config.toml
model = "image classifier"
dataset = "crops of objects in photos (Visual Genome)"
train_examples = 123503
image_size = 32
crop_scale_min = 0.7
horizontal_flip = false
translate = 0.12
targets = ["object"]
num_classes = 300
arch = "resnet"
norm = "batchnorm"
activation = "silu"
depths = [2, 5, 5]
kernel_size = 3
stem = "deep"
avg_pool_shortcut = true
widths = [64, 112, 192]
label_smoothing = 0.1
loss = "cross_entropy"
init = "trunc_normal_002"
residual_init = "none"
optimizer = "soap"
beta2 = 0.95
lr = 0.0044
beta1 = 0.9
shampoo_beta = 0.95
eps = 1e-08
precondition_frequency = 16
max_precond_dim = 512
merge_dims = true
one_sided = false
adamw_lr_other_params = 0.00071
grad_clip = 3.0
gradient_centralization = true
ema_decay = 0.995
steps = 10600
batch_size = 256
epochs = 22.0
lr_schedule = "cosine"
final_lr_fraction = 0
warmup_steps = 310
weight_decay = 0.07
adamw_weight_decay_other_params = 0.05
Rows from block 9, named by matrix and row number. Rows with one number belong to one channel. Each number is 128 + 32 x the weight over its row's rms, rounded and kept within 0 to 255. All counts start at 0. After the name is the row's rms in percent of the matrix's.
# convs0: first 3x3 conv (model.blocks.9.convs.0.weight, 192x192x3x3), inputs 156-167, a 3x3 kernel for each
# convs1: second 3x3 conv (model.blocks.9.convs.1.weight, 192x192x3x3, transposed), outputs 156-167, a 3x3 kernel for each
convs0.140 097 [151  90  82 155  76  95 143  86 163 169 148 117 117  88 154 123 113 114 157 204 231 220 108 102  95 161 139 113  99 158  66  93 121 117 117 169 133 172 235 148 170 165  92  98 171 114 164 167  78  87 106 140 143 139 103 118 148 185 129 122 130  99 132 140 116 125 134 160 129 131  80  94 138 100 136  95 135 148 147 121 136  61 118 205 114  94  99 124 118  48 108 131 119 155  96  99 128 128 189 112 111  90 130 107  91 141 172 145]
convs1.140 100 [140 170 137 158 105  94 126 105 112 101 109 104 105 127  94 150 104 155 130 106 161 156 146 101 176 112 109 151 151 167 130 128 180 148 149 142 152 140 125 112  43 127  97  97 122  64 107 152 138  88 138 153  95 129 134 186 130 146 186 107 191 174 194 167 125 141  87  73 145 156 153 125 166 131 125 155 122 193 135 117  91  95 122 166 156 153 128  85  95 111 113 104  91 147 110 139 136 108  88 114 135  90 166 128 193 175 126 153]
convs0.141 099 [142 140 173 153 146 103 166 170 130 136 147  93 170 175 130 201 162 105 110 134  88  72 145 141 179  78  76  67  60 100 161 131 145 114 157 144 119 104 151 209 127 109  99 107 191 165 177 143 142 157 172 169 153 159  93 158 129 136 152 171 173 142  90 100 102 138 155 174 211 128 108  67 110 113 147 120 129  89 119 160 127 122 150 139  92  41  95 110 102 115 163 149 141  15 157  84 138 125  98 105 106 113 189 200 171 103 118 162]
convs1.141 100 [101 137  82 148 119 136 146  99  84  61 116 133 128 122 125 125 102 158 167 108 109 147 135 201 109 171 139 122 123 131 117 157  67 133 165 129 147 115 158 110  87 112  79  88 120 128 160 130 159 152 163 120 100 109 113 105  80 125 110 101 162 106 124 147 150 106 142 152 136 125 122 163 165  84 105  92 162 147  66 146 143 139  82  93  97 148 117 129  58 127 105 121 124 144  84 110 134 162  49 130 126 151 115  90  92 174 146 118]
convs0.142 103 [174 128 125 133 118 167 138 156  76 131 159 126 121 113 145 140 112  85 166 109 120 200 153 144 127 130 121 146 196 108 129 166  98 125 194 118  95  80 113 120  77 121 130 111  89 100 105 148  90 110 111 155 174 105 155 128  87  99  87 130  86 109 157 128 175 156 125 187 150 139 111  76 150 162  92 115 165 129 145 131 126 194 132 120 159 123 105  64 109 172 145 174  76 128 124  67  71 132 168 179  98 114  96 144 133  57 118 162]
convs1.142 102 [139 124 153 136 107  88 153 129 186 115 138  97 109 140 143 107 156 112  97 136 111 147 183  75 151 156  82 126  38  46  98  84  99 111 101 138  96 125 127  87 161 134 102 143  95  87 134 172 130 192 105 112 221  43 127 160 105 149 159 122 111 148  96 109 188 153 130 119 171 122 136 160 114  70 154  84  79 118 162 142 123 119 155 152 124 107  84 121  75 150 100 116 137 152 152 183 197 146 116  98 119 166 105 101 128 101 127 108]
convs0.143 100 [130 131  88 126  82  91 143 116  68 132 145 147  89  98 137 161 135  46 159 151 194 136 150 128 106 130 132 160 227 186 102 121  79 142 133 143 118 133 131 106 130 107 146 183  99  75  98 111 125 113 102 146 176 142 131 135 108 124 155  38 128 135  77 102  84  64 143 141 131 129 162  90 150 109 171 113 132 140 116 109 149 101 104  98 151 127 136 171 129 124  74  15 174 167 134 109  85 131 129 105 145 158 183 124 120  98 117  95]
convs1.143 099 [152 110 173 147 177 132 140  91  92 156 169 154 116 125 149 174 130 125  90 118 117 125 123 129 106 142 154 140 103 151 146 130 110 175  68 129  90  62 155 123 108 116  88 106 123 186 122 141 170 138 102 142 154 169  94 116  29 187 136 105  73 102 131 186 141 154 158 138 143 128 132 115 164 148 107  93  85 130 117 111 157  88 151 138  88 102 150  89  80 186 170 128  95 112  85 120  88 100 121  75 149 137 104 129 107 159 140 134]
convs0.144 096 [147 116 128 119 167 150 134 176  49  57 122 111 157 102 116 124  84 155 102 107 139 125 167 107 104 104 113  96 149 146 147 119 152 105 133 163 118 161  66 139 124 105 187 159 144 104 155 139  88 147 156  99 158 121 118 174 208 156 184 201 196 136 142 125 159  96 114 158 128 185 128 119 133 137  83 110 136 132 163 148 158 166 170  68 109  95 107 154  82 132 116  76  81  99 103  87 142 172 174 139 112 147 154  99 177 137 203  75]
convs1.144 099 [ 61 126 174 106 126 139 161 198 198  73 106  71 127 113 140 138 123 154 118 154 130 168  76  95 134 127 107 199  90  92  51 108 121  89  95  90 114  75 116  78  91  68 113 107 125 183  69  72 158  84 127 152 105 196  88 149 171  86 146 170 187 161 127  74 116 124 181 140 120 124 146 112 173 119 131 135 117 147 168 119 105 117 140 141  98 140 147 135 120 134  90 112 115 133 131 148 158 117  69 153 128 130 154 126 158 153 132 136]
convs0.145 110 [206  71 119 169 132 190 187 110 128 154 128 100 133 143  59 145  84  72 147 136 120 117  86  80 142 155 147 125 152 128 162 151 176 127  99 129  83 107 208 109  97 177 142  93 141 154 158 120 132 136 112 186 137 140  91 106 132 129 141 106 110 164  87 173  94  91 131 120 139 162 119 123  82 117 139  93 146 143 150 108  99 135 118 115  81 166 104  78 157 113 107 175 106  96  99 118 127 140 109 118 136  92 145 157 125 105 111 133]
convs1.145 101 [199 167  85 142 182 170 189 142 137 154 148 125 164 143  60  74 114  79 167 143 125 143 108 120 187  71 104 136 163 149 166 146 138 112 179 170 137 183 127 135 147 139 111 162 149 128 158  92  88  87  87 101  99 143  95 161 204 132 166 124  83 139 166 123 116 113  63  93  60 108 148 108 171 157 180 164 133 212 176 144 149 117  67 128 154  87 126 151 120 136 131 128 134 115 155 118 142 117 103 136 115 111 145 112 100 130 136  61]
convs0.146 102 [192  89 153 143 148 153 107 125 118  89 120 108 121 115  83 156  66 186 224 146  76 178 161 157 109 140  76 125 132 122 107 119 145 155 130 152 118 148 153 157 124 106 158 148 147  73  70  96 120 133  89 148 139 123  84 132 115  91 169 120 111 113 116  59 144 141 146  87  74  55 134 161 114 156 160 142  80 140 184  83 144  95 152 163 138 134 138 116 138 105 140 192 156 133 181 161  94 130 130 122 108 126 121 131 182 139  92 164]
convs1.146 104 [161 126  91 138  72  98 111 141  78 191 171 168 163 146 133 140 166 131 181 126 121 140  96 103 104 129 165 110 125 106 108 147  94 171 141 107  54 158 153 153  96 110 177 199 168 136 108 120 127 134  94  76 129  74 118 123  63  72  81 141  81  86  86  92 123 226 139 128 111  89  96 153  95  89  82 134 173  80 163 103 121 175  79 165 143  90 128  83 123 121 130 122 172 145 124 125  47 124 141 121 160 176 181 162 148 171 162 111]
convs0.147 102 [114 133 113  97 101  92 140  96 109 140 126 184  68 133  96 173 117 160 121 114 166 125 129 163 164 152 105 116 136  91 138 139 172 113  93  94 175 144 210 138 141 138 142 134 128 124 113 208 101  88 123 125 123 109 102 107 117 118 114 122  55  85 139 100 118 106 133 126  94 157 107 135 152 173  64 155 130 115 103 130 111 148 107  98  97 181 150  91 121 132  86 119 115 167 120 237 111 126 153  71 108 100 119 142 133 147 104 159]
convs1.147 102 [155 118 118  81 155 171 186 165 198 154 188 120 135 127 110 101  77  97 121 120 109 104 126 181 157 157 147 142 114 238 141 118 189 176 173 132 180  77 103 155 112 108 124 126  67 144 100 140 127 162 159 133 132 124  96 134  85 103 124 112 163 130 153 111 105 142 137 117 109 144  99 132 113 149 148 169 136 127 187 142 176 148  88 131  82  98 136 145 144 163 100  92  69  83 113  74 226  97 150 133 123 149 109 118 112  70 115 101]
convs0.148 104 [ 99 173 189 156  90  82 156 187  99  97  82 169 113 128 131 124  93 110  89 109 104 101 108 137 129 137  89 127  87 158 114 120 133 116  90 145  98 126 134 124 138 138 135 106 108 139 108 129 152 109 173 174  83 114 122 155 192 118 155 120  76 112 167 157 141 123 191 114 104 151 108  92 146 136 125  69 106 108 121 154 106 173 125 119 114 106  88 112 116 140 177  87  75 126 120  97 126 113 111  60 109 148  98  97 123 141 143 152]
convs1.148 101 [ 94 105 203 113 162 158  93 134 140 155 140  54 149 136  88 115 177 120 195 125 117 148 158 160  92 142 136  48 124 168 160 140  86 101 142 141 133  94  92 119 109 156 128  92 127 173 142 175 110 162 180 150 134 150  76 112  99  89  82  86 106 129  92  72 121 105 126  79  31  84 151 146 155  53  67 131  64 131 116  98  82  81  52  96 117 121 117 105  97 100 138 102 125 156 146 177 130 172 121 140 111 103  91 156 118  55 106 129]
convs0.149 108 [165 148 127 139 123  98 143 124 121 121 121 177 114  67 154  74  99  90 180 173 166 121 156 117  67 136 185 152 154 125  74  80 178 180 122  59 116 127 148 141 158 153 157 119 106 163  79  32 122 124 105 125 177 175  70 151 151 127 172 156 166 148 160  98  99 104 104 188 101  95 134 133 127 112 142 216  95 142 156 128 163 133 143 138 178 130  88 110 115 102  70 133 171 126 139 162 125  85  79 120 140 145 196 131 108 175 143 146]
convs1.149 097 [142 108 149 181 184 132 120 163  69 143 137 159 114 128 182 126  88 150 118 130 106  71 145 152 162 123 117  70 103 103 148 123 116 184 151 126 107 113 126  98 121 158 148 167 181 128  93 147 140 127  65 125 106  96 123 136  49 103  83 135 167 149 121 105 137 122 139 129 169 127 120 101  89 128  87 164 181 139 187 189 156 165 102 110 160 103 164 164 113 143 132 129 150 130  97 111 155 127 114 124  77 144  95 126 132 130 102 163]
convs0.150 095 [ 69 137 117 153  88 109 130  62 153 128 183 111 123 103 139 107 123 109 151 171 111 148 162 117 154 156  92  29  98  68  82 161  89 119 123 106 119 182  81  75 144 135 133 155 154 115 130 107 116 175 185 137 152 137 116 130 155 167 103 178 138 168 144 152 148 143 151 102 152 161 147 125 119 114 111 129 115 103  83 149 178  77 113  76 140 162  88 171 113  66 123 174 122  90 129 135 155 123 116 172 156 129 207 143 140 166 119 132]
convs1.150 098 [114 165 123 121 163 185 135 179 134 136 165 171 147 132 145 177 138 169 171  93 130 134 118 111  80 133 122 106  81  90 120  87  95 119 142  89 167 101 162 162 112 154 159 152 174 180 150 152 112 141 147 114 111 152 109 137 111 132 128 114 159 168  89 140 165 142 168 148 182 228 142 145 131 113 169 140 142 110 126 146 107 135 133  65 139 123 124 148 166 178 131 130  96 158 125 130 140 192 183 128 178 172 162 157 123  75 102 118]
convs0.151 095 [143 152 126 143  51  90 175 108 143 161 165 183 152 117 181 150 120 158 107 144  88 145 108  73 126 131 166 144  58  90  80 136 138 143 136  86  88 120 150  76  86  74 155 139 109 134 105  88 123 159 121 126 140  93 124  87 128  68  92  94  90 116  91 167 151 133 114 193 145 110 161 198  76  84 147 138  92 104 152 132 150 163  71  57 130 103 176  76 142  96 122 180 159 145 141 191 109 119 156 123 152 167 116 154 169 146  80 121]
convs1.151 098 [134 172 116 130 155 133 135 107 115  92 127 104 133  98 130 130 137 146  86 123  90 158 100 120 108 134 119 134 186  85 158 128 111 186 105  96 130  98 127 141 164  87  77 120 143 153  68 109 118  97  98 190 133  62  64 139 126 107 113 124 113 122  95 154 135 122 130  92 106 122 120 147 155 116 154 151 101 153  92 126 111 149 113 130 146 115 199 138 180 125 150 117 149  98 117 118 117 109 157 123 168 154 131 103 152  70 165 180]
convs0.152 102 [121 157 163 114 155 183 133  90  86  96 132 160 210 129 131 148 135 147 111 106 109  70 136 139 123 198 134 153  99 114 119 161 128 114 114 144 143 138 140  98 104 123 103 120 122  67  81  78 133 155 150 121 132 121  63  96 130 116 132 136 155 186 155 119  96 147 177 133 122 134 106  89 111 123 116 102 139  84  94  97 159 168 162 108 136 169 151  91  83  95 138 105  80 129 118 128 109 114 122 121 106 149 118 124 114 185 144 147]
convs1.152 097 [120  68 124  99 153  88 215 138 207 121 126 112 139  91 124  43  46 154 127 104 112 132 108 125 131 119 134  97 102 114 140 150 142 209 121 142 144 112 153 134 120 133  89 112 188 138 112 149  75  88 123 124 177 151 130 138 114 138 123 156  87 103 148 126  87 145  82 142 119  60 136  51 106 128 114 129 129  95 127 156 134  96 125 135 143 118 111 125 103 146 120 135 157 132 127 153 111 139 128 119 128  92 136 168 152 106 128 128]
convs0.153 093 [113 159  69 123 155  94 109 113  65 110 109 137 153 168  98 194 100  59 164 129 112 134 124 129  70 106 138 109 104 171 126 125 109 121 102 145 123 103 118 117  93  64 147 120 149 118 164  79  96 131  97 114 141 120 115 145 206 144 126 160 134 132 115 161 156 151 111 102 110 146 115  35 164 126 165 169 122 160 202 120 173 156 158 124 136 110 129 109  66  94  82 121 134 194 162 109 179  63 105 145 176 172 102 160 162  93 126 206]
convs1.153 098 [108  86 117 132  78 186 147 142 173 142 147 103 141  79 164 122 164 133 108 139  99 111 102 103  89  89 113  98 109  73  91 121 145 176 177 132  78 142 127 131 139 129 118 126  47 145 145 117 128 140 111 137  73  97 180  84 102 133 153 124 152 162 166 165 115  99 167 149 127 148 113 158 161 135  70 105 136 120  99 144  94 189 145  91 137  76 111 149 164  91 126 148  78 110 121 122 185 147 186 125 156 182 186  85 147 109 143 142]
convs0.154 098 [138 153 110 117 153 196 103 151 160  99 195 167 115 135 206 149 183  98 138 157 111 140 131 112 125 200 127 166 110 140 173 150 165 103 134 111 144 113 124  67  99 129  85  80 120 120  92 163 167 173 161 141 186 127 124  98  46 109 116 118 106 154 157 105 166 105 129 116 151  83 134 134 178 163 155 144 170 149  99 134 142  85 136 185 110 158 132 174 118 116 191 119 197 148 191 176  70 124 188 102 117 159 135 100 173 129  68  99]
convs1.154 105 [147 129 153 125 156 160 218 157 112 197 131  75 131 155  81 140 147 166 119  97 128 179 103 106 107  94  96 141 106 144 166 100 135  68  77 133 129 104 183 126 129 122 105  98  73 198  98 174 133 101 130 113 156 126  66 138 161  82 110 100 139  97 124 107 128 115 146 174 102 146 104 122 117 135 132 144 133 131 167 171 149 128 116 126  80  87  96  59 132 108 125 178 110 145 148 112 127 193 166 117 131  85  99 130 195 146 129 123]
convs0.155 106 [149 116 159 106 113 182 117 156 131 102 111  79 164 135 140 155 107 120 134 176 147 123 102 110 177 109 112 126 148 154 113 154  87  92  78 103  95 165 167 140 108  62 160 100  99 113 145 109 112 127 131 125 111 124 151 128  87 143 125 164 108 120 149 167 136  90 151  92 135  98 117 131 173 145 143  90 144  92 113  98 101 102 161 158  97 129 127 169 123 137 179 183 156 110 128  94 112  96  87 130 131  88 169  44 158 147 118 125]
convs1.155 099 [ 88 111 134 111 158  84 136 149 191 137 182 131 141 159 107 106 112 123 108 134 107 109  87 100 128  88  90  86 106 140  96 115 123  83 165 112 109 137 145 123 110 148 149  92 172 147 116 146 114 129 108  53 144 126  91 151 110 158  77  61 128 114  98 106 134 155  69 119  90 106 138 112 121 152 110 149 115 121 141 120 144 105 157 187 168 135 174 178 105 109 148 126 104 122 124 166 106 150 100 162 109 154 140 148 160 150  92 101]
convs0.156 104 [114 156 103 148 132  69  96  85  95 136 122 125 148  63  44 111 185  95 171 154 143 143 138 129 121 150 176  97 112 157  99 105 179 135 151 154  96  90 134 184 147  98 113 111 148 166 163 155 128 152 143 172 135 122  99  89 117 114 124 122 145 124 165 129 102 141  72 141  90 168 191  82 173 142  75 100 137  91 149 187 132 100 155  81 128 139 146 122 151 138 108 120 153 136 131 105 131 116 137 147 136 140 138 153 118  73 147 154]
convs1.156 101 [152 168 163 164 183 122 111 120 157 127  80 123  85  98  71 105 126 113 168 148 146 130 161 171 151 127 160 140 128 123 149 127  54 141 136  84 198 140 147  98 183 169 166 148 161 106 147 126 188 119 137 165 115 108 149 112 123  99 120 107  90 119 142 176  61  76 106 124 113  85 114 141 166  88 118 119 114 142 162 134  71  62 107 112 139 159 184 144 133 108  66 115 129  85 118 107 192 107 150  50 123 121 126  85 119  92 111  74]
convs0.157 098 [168 106 138 185 166 186  65 101 156 119 129  90 131 126  86 141 153  88 170 135  90 163 137 123  77 105 120 130 166 100 138 128 126 167 128 113 131 132 100 140 123 122  92 141 142  74  99  94 102 130 126 186 156 124 134 122 155 173 161 176 105 133 158 149 140 111 168 152 153 138 107 121 188  65  84 149 183 167 167 193 172  95  87 105 125 103 116 154  60 111 139 143 145 156 150 150 150 150  79  89 117 117 119 115  98 106  91 104]
convs1.157 097 [113 105 115  28  85 161 141 172 159 181 159 124 160  93 112 105 121  94 145 108  90 127  98  86  93 163 111  78 114 114 148 161 122 114 210 156  89  62 135 145 110 114 151  26  93 111 120  90 122 110  39 135 146 143 137 174 176 164 143 155 173 174 160 132 129 125 121 103 109 121 123 119 104 107 143  92 105  72  91 140  80 164 115 116 132 100 100 124 147 103 127  90 187  97 121 101 161 157  94 137 133 174 156 117 112 149 149 145]
convs0.158 097 [128 120 125 171 115 146 114 138 128 148  87 103 151 142 127 119  87 137 104 157 140 117 163 129 147 184 159 109 117 140 119  90 157 127 162 130 106 143  48 204  79  89 172 108 110 122 124 115 124 108 202 121 158 142 112 122 149  96 130 154  90 119 138 180 161  69 104 142 127 107 161 141 184 143 114  64 137 125  79  68  84  95 113 140 152  90  70  87  71 143  78 124 105  45 118 117 128 126 105 127 166  83 164  93 129 169 170 167]
convs1.158 095 [ 92 169 121 161 157 150 136 156 166 125 112 183 109 108  96 147 104  95 128 142  98 178 163 185 145 155  85 166  97  99 151 141 127 106 114 159 180 152 177  81 142  94 124 116  81 104 119 148 155 172 138  39 107 129 153 114 134 169  54 174 166 156 143 143 163 105 124  93 148 135 100 122 127 185 128  99 116 122  89 101  94 120 139 124 182 198 173 180 160 134 150  90 136 108 140 174 116 102 102 148 137 153 137 159 135 165 128 139]
convs0.159 092 [ 69 136 173 132 151 123 162 106 127 123 157 167 130 151 169 119 155 140 135 147 155 125 138 142 158 153 104  86  89 152  74  45  76  97 102 148 136 185 181 156 163 125 125 129 134 151 153 104 107 108 138 132 142  98 125 115  74 106 108 162 153 143 156 146 157 138 105 139 179 115 121 117 124 143 130 108 138 144 169  72  81 118 157 209 142 150 184  66 122 148 152 128 135 101 113 108 126 115 166  79  83  89  96 121 160 133 148  88]
convs1.159 098 [117 176 102 110 118 145 106 142 133 110 131 176 138 178 130 140  66 118 144  99 103 100  71  83 169  96  88 138 126 147 119 156 154 142 211 113 125 165  97 137 134  67  59  72 119 118 121 105 121 148 149 133 133 112 114 117  93 139 139  67  74 177 125 119 139 135 128 122 112 143 124  82 103 140  85 132 140 125 112 110  97 129 165 144 158 206 108 172 196 179 101 160 126 160 118 117 100 195  73 133 136 187  86 161 108 165 118 138]
convs0.160 093 [161 125  98 156 104 138 109 126 101 118 151 159 109 143 157 109  96 121 141 160 157 125 202 142 186 156 140  70 105 131 181 167 187 161 129 139 119 121 128 114 128 144 145 137 101 107 157  75 139 174 154 130 177 158 106 162 101  75 100  63 145 179 148 143  85 128 154 111 170 128 149 116 120 127 100 110 170  67  44  86 120 128  94 134 195 167 180  80 139 136 117 141 166 110 154 129 137 144 133 182  70 141 127 109 120 108  79 136]
convs1.160 092 [ 92  91 136 130 176  64 188  83 149 147 125 146 119  83 109 118 133 113 108 154 110  66  84 169 111 109 135 203 176 163 103 140 164 112 175 142 121 159 117  80 118  75 118 150 109 116 126 124 108 113 112 180 103 165 120 124 137 146 180 135 144 113 137 149 105 136 130 126 150 163 177 152  84 114 140 155 100 133 110  74 123 100 101 133 160 105 144 143 122 121 174 116 135 122 140 160 124 132 132 134 131 141 131 142 124 140 188 109]
convs0.161 101 [101 104 130 155 109 136 145  66 101  69 138  94 131 119  97  91 187  68 127  67 108 124 115 114 109 120 114 114 141 131  64 156 105 147 144 152 109 156 161  95 145 123 148 137 170  64  87 103 106 122 111  99 101  86 147 179 132 107 126  62  87 130 121 156 142  83 118 162 115 107 117  51 142 194 134 130 112 151 120 109  71 157 125 142 125 135 134 147 124 110 126 148 148 146 120  60  73  99  69 112 126 104 104  86  65 190 123 125]
convs1.161 099 [183 183 139 147  72 116 141 155 114 128 164 191  91 127 114 153  76 160 109  72  82 136 104 170 109 139 124 116 101 109 141 171 158 161 108 154  68 102 115 136 114 122  93  60 167 108  89  99  59  88 193 113 115 117 121 135 109  96 113  98 110 101 126  85  98 110  97 159 120 135 120 130 147 139 155 146  84 127 109 104  88 130 129 119  98 144 160 175 142 144 104 110 130  85 143  69  74  87  82 180 125 141 182 176 121 114  95 134]
convs0.162 107 [ 99  80 148 141 125 146 122 132 132 115 151 200  69 123 124 142 166 159 205 161 126 157 111 147 102 189 128 134 145 168 121  76 112 186 107 147 189  91 156 150 176  70 112  90  89 165  85 103 132  65 123 121 160 115 155 126 142  56  80 118 119 163 137  78  97  91  90 143 148 132 135 134 118 201  86 137 152 139 144 116  98 102 158 170 216 140  56 192 123  62 153  87  67 123 139 205 129 108 133 167 133 116 198  86 145 137  94  87]
convs1.162 111 [173 195 119 147 136 156 162 105 204  89 104 114 139 131 100  91 112 104 167 125 181 169 162 127 109 126 102 102 198 148 111 149 156 112 142 132 105 166 164 132 135 161 131 145  86 107 131 154 120 108 133 137 214 180 103 115 111 143 158 131 124 102  56  85 145  98  95  95 135 152 160 168 141 101 147 135 104 139 107 129 187 158 166 147 228 138 144 119 105 145  97 144 162 114  99  87 151 154 111 122 103 141 123 104 107 135 111  89]
convs0.163 102 [123 122  70 174 151 120 129  91  75 115 166  97 106  72 152 172 106 127 145 142 169 121 143 105  79 166 125 129 132  66 139 123 131 125 145 111  89 151  77 168 122 141 118 134 116 160 135  96  85 116 123 102  97 131 139 135 186 171 196 209 198 101 126 142 102 135 171 114  96 119 142  93 193 141 127 131 111 111 134  85 204 120  98 178 177 122  99  98 101 109 102 172 134 138 166 116 132  73  49 108 136 113 107 155 196  55  93 134]
convs1.163 102 [ 78 168 119 125  80 130 152  83 164 130 128 108 122 153 134 138  70 151 193 169 149 124 149 161 154 155 195 118  73 117  93 119 149 108 142 193  97  93  95 180 117 130 148 154 151 159 159 141 139 147 157 190 142 175 128 107  96  98  74 102 143 128 165 207 136 119 107 122 185 160 175 146 137 119 131 129 156 114 140 170 118 153 150 129 196 161 140  99 181 150  96 153 108 104  98  92 114 100 204 130 136 193 123 118 180 121 141 103]
convs0.164 106 [166 161 131 106 187 147  95 127 135 144 130 160 148 116 159 160 142  97 103 241 127  80 162 127 105 150 170 124 156 128 122  82 100 106  70  74  96 147 152 120 195 172 135 169 173  79 117 144 106 160 116  89  87 104 116 132 119  41 165 219  84 175 134 110 110 139 142  88  81 163 108  76 119 125 127 148 126 104 160 114 120 106 137  90 133 123 142  99 153  93 111  98  84  96 142 109  93 122  70 132 140 155 117  59 119 140 102 102]
convs1.164 110 [ 85 101 219 114  91 193  96 147 190 158 116  94  69 125 149  99 133 177 164 114 111 183 114 110 167 140 138 142 127  93 100 164 137 126  75 123 157 156 163 144 154 131 167 101 146 173 110  94 111  68 207 140 107 122 146 141  79 125 135 181 118 151 134 136 105  66 167 110  95  94 145 162 116 126  89 179  78 110 128 108 185 163 140 145 124 103 107 136 127 147 165 154  96 127  76 100 134 114 118 142  94 113  91 189 122 108  99 140]
convs0.165 097 [141  79 151 101 133 186 125 169 125  99 125 152 152 176 112 185 175 179 135 201 137 115 120 118 153 164 146 157 125 120 104 168 101 122 168 117  98 162 146  82 134 118  96  96 139  98 135 121 154  94  55 133 105  95  53 117 135  56 141  87 112 156 113  80 122 165  99 103 173  97 144 135  85 119 123  96 134 137 129  89 124  89 113 147 108 124  50 165 142  66  57 122 129 117 144 126 100 157 154  73 131 126  92 101  65 148  98  98]
convs1.165 100 [144  77 150  80 110 145 160 135 126 133 127 151 147  75 117  94 123 132 183 144  95 136 185 205 155 119 133 120 116 113 193 126 120 170 144  63 134 107 111 110 104 121 196 138 126 122  72 130 134  92 131 118 107 155  97 104  99 114 118 139  73 170 166 136 122 161 135 140 131 108 118 124 160 181 152 135 165  82 128  74 149 139  61 137 158 103 133 118  94 114  78 116 124 117 107 110 124 122  86 115 158 175 189 110 173 119 124 157]
convs0.166 093 [ 84 129 184  99 129 124  94 134  75 124 158 223  63 167 143 132 113 112 127 114 144 104 118  86 169 150 159 129 118 104 125 108  75 147 110  74 152 170 124 140 150 193 134 108  90 130 114 105 149 178 113 206  94 118 121 111  75 150 115  71 155 111 167 143 103 154 129  77 103 116 153 157 165  94  63 121 128 129  78 122  87 148  55 134 102 156 144 120 120 107 149 175  83 171 183 142  95 105 181  66 130 175  97 121 127 187 156 160]
convs1.166 097 [120 132 178  93 140 140 146  93 114 112 153  89 141 125 124 117 163 142 139 137 121  92 120 122 137 133 125 145 115 103 100  96 102 129 123 115 116 162 148  44  74  83 152 123 106 133 131 101  82  65 199 134 108 154  90 132 130 144 124 134 112 188 180 133 150 179 150 142  77 124 140 122 120  66 146 113  80 149 144  87 165 103 148 143  98 140 172 141  94  42 152 174 154 153 149 105 121 142 118  75  95 116 127 110 140 105 106 119]
convs0.167 095 [126 175 148 117  96 173 133 182  90 114  98 104  87 125 148 136 121 117 171 137 126  71 111 131 156 117 130 149 122  93  69  87 160 107 128 151 118 146 126 154 161 131 152 120 156 160 157 181 148 167  72 185 191 135 121 151 138 150 142 108 167  53 132 107 100  75 156 115  94 175 134 143 159 145 104 102 162 151  92 142 117  55 137 135 136 147 128 157 144  92  88 125 168 111  66  99 119 145 120 140  47 152 124 119  60  64 118 112]
convs1.167 096 [154 148 160 124 122 141  72 130 151 147 154 148 120 103 133 156 162 145 203  91 155 129 122 147 128  92 129  94 125 105  97 125 149 106  34 139 160 156 123 118 119 120 131  89 123 134 127 169 145 107 140 136 149 169 104 150 173 177 123 125 119 132 115 152 133 105  79 121 101  94 157 147 130 122 119  83 116 165 124  95  89 147 111 133 139 115 139 110 125 155  76 116 122 147 136 135 111 139 186 136 144 156 202 152 131 174 156 211]
convs0.168 097 [170 196 200 157  98 159 132 131 101 124  85 163 113 177 161 130 140  93 140 216 168 152 155 168 120 181 143 117 113 159 104 136 115 141 134  55 150  85 126  66  96 106 106 107  45 165 106 116 143 115 112 190 162 174 141 138 135 129 152 119 122  90 153 139 179 122 124  84  99 101  83  96 106 143 112  98 146 101 105  95  87 127 172 107 210 113 137  32 132 159 172 106  88 105  85  74 157 132 143 143 116 151 126 177 108 142 144 101]
convs1.168 103 [161  94 139 139 145  89  54 106 121 117 140 100 101  79 104  97 122 175 112 141  88 156 154 116 156  94 173  80  49  87  85 131  96 175 134 139 146 131 140  85 118 128 121 120  71 181 142 176 163 134 165 116  96 128  99 153 115 127 135 144 132 166 136 151 114 132 113 130  98 116 103  89 100 148 119 109 105 134 115 167  90 159 124 148 138 117 108 137 110  84 134 166 137 115 146 151 149 124  82 191 155  78 104 157 156 140 200 141]
convs0.169 096 [131  96  73  78 124 162 158  80 176 107 164 106  98 124 139  85 171 146  79 119 131  81 125  99  94 127 113  85  82 154  98 144 202 158 163 139  97 121 127 144 159 197 107 160 187 187 179 119 129 136  98 133 174 166 184 107 103  83 174 184 116 171 165  68 185  98 141 143 150 160  78 171 176 141 130 101 114 149 111  92 102 115 136 115 143 118  78 125  99  94 158  74 113 198 172 147 122 158 170  92 188 137 163 105 193  87 205 117]
convs1.169 105 [164 103 156 107  93 148 138 163  84 106 100 133 137 141 172 147 107 150 117 105 134 112 100  91  93  82 116 115 122 168 169 118  90 101 173 127  69  98 141  94 129 133 105 103 133 121 145 148 102 131 167  82 158 170 145 138 165  99 167 123 127 156 148  54 120  46 107  97  90 124 114 134 135 139 115 135  97 104  88 138  93 109 140 130 112 124 106 105 153 174 120 148 194 146 137 105 134 185 199 166 104  95 166 167 164 175  94 135]
convs0.170 097 [149 161 131 101 115 123  91 108  55 201 102 146 119 142 139  38  90  95 150  90 136 112 166 113 106 115 120 120 129 125 105 140 114  88 127 121 118 116  48 169  59  94 160 175 140 145 173 168 145 124 146 169 219 169 146 145 143 104 175 120 148 155 143 119 125 139 155 109 183 143 167  98 117 145  83  71  89 101 158 151 135  76 120 148 170 123  69 113 150 165  70  98 127 141 152 178 143 158 102 228 149 117 102 166 170  99 124 129]
convs1.170 099 [174  97 109 146 114  77 145 143  97  79 131 111  97 129 103  39  87  67 108 117 127 130  66 128 157 120 103 136 137  99  93 117 207 138  96 126 197 149 149 168 161 126  92  85 143 218 145 158 173 158 156 163 128 138 136 116 186 114 101 104 129 104 156  93 165 132 111 181 167 166 169 145  86 122  96 141 131 139 126  91 130 120 147 108 136 132 138 128  91 127  94 162 134 123 118 150  98 133 151 120 142 140  96 116 145 144 144  88]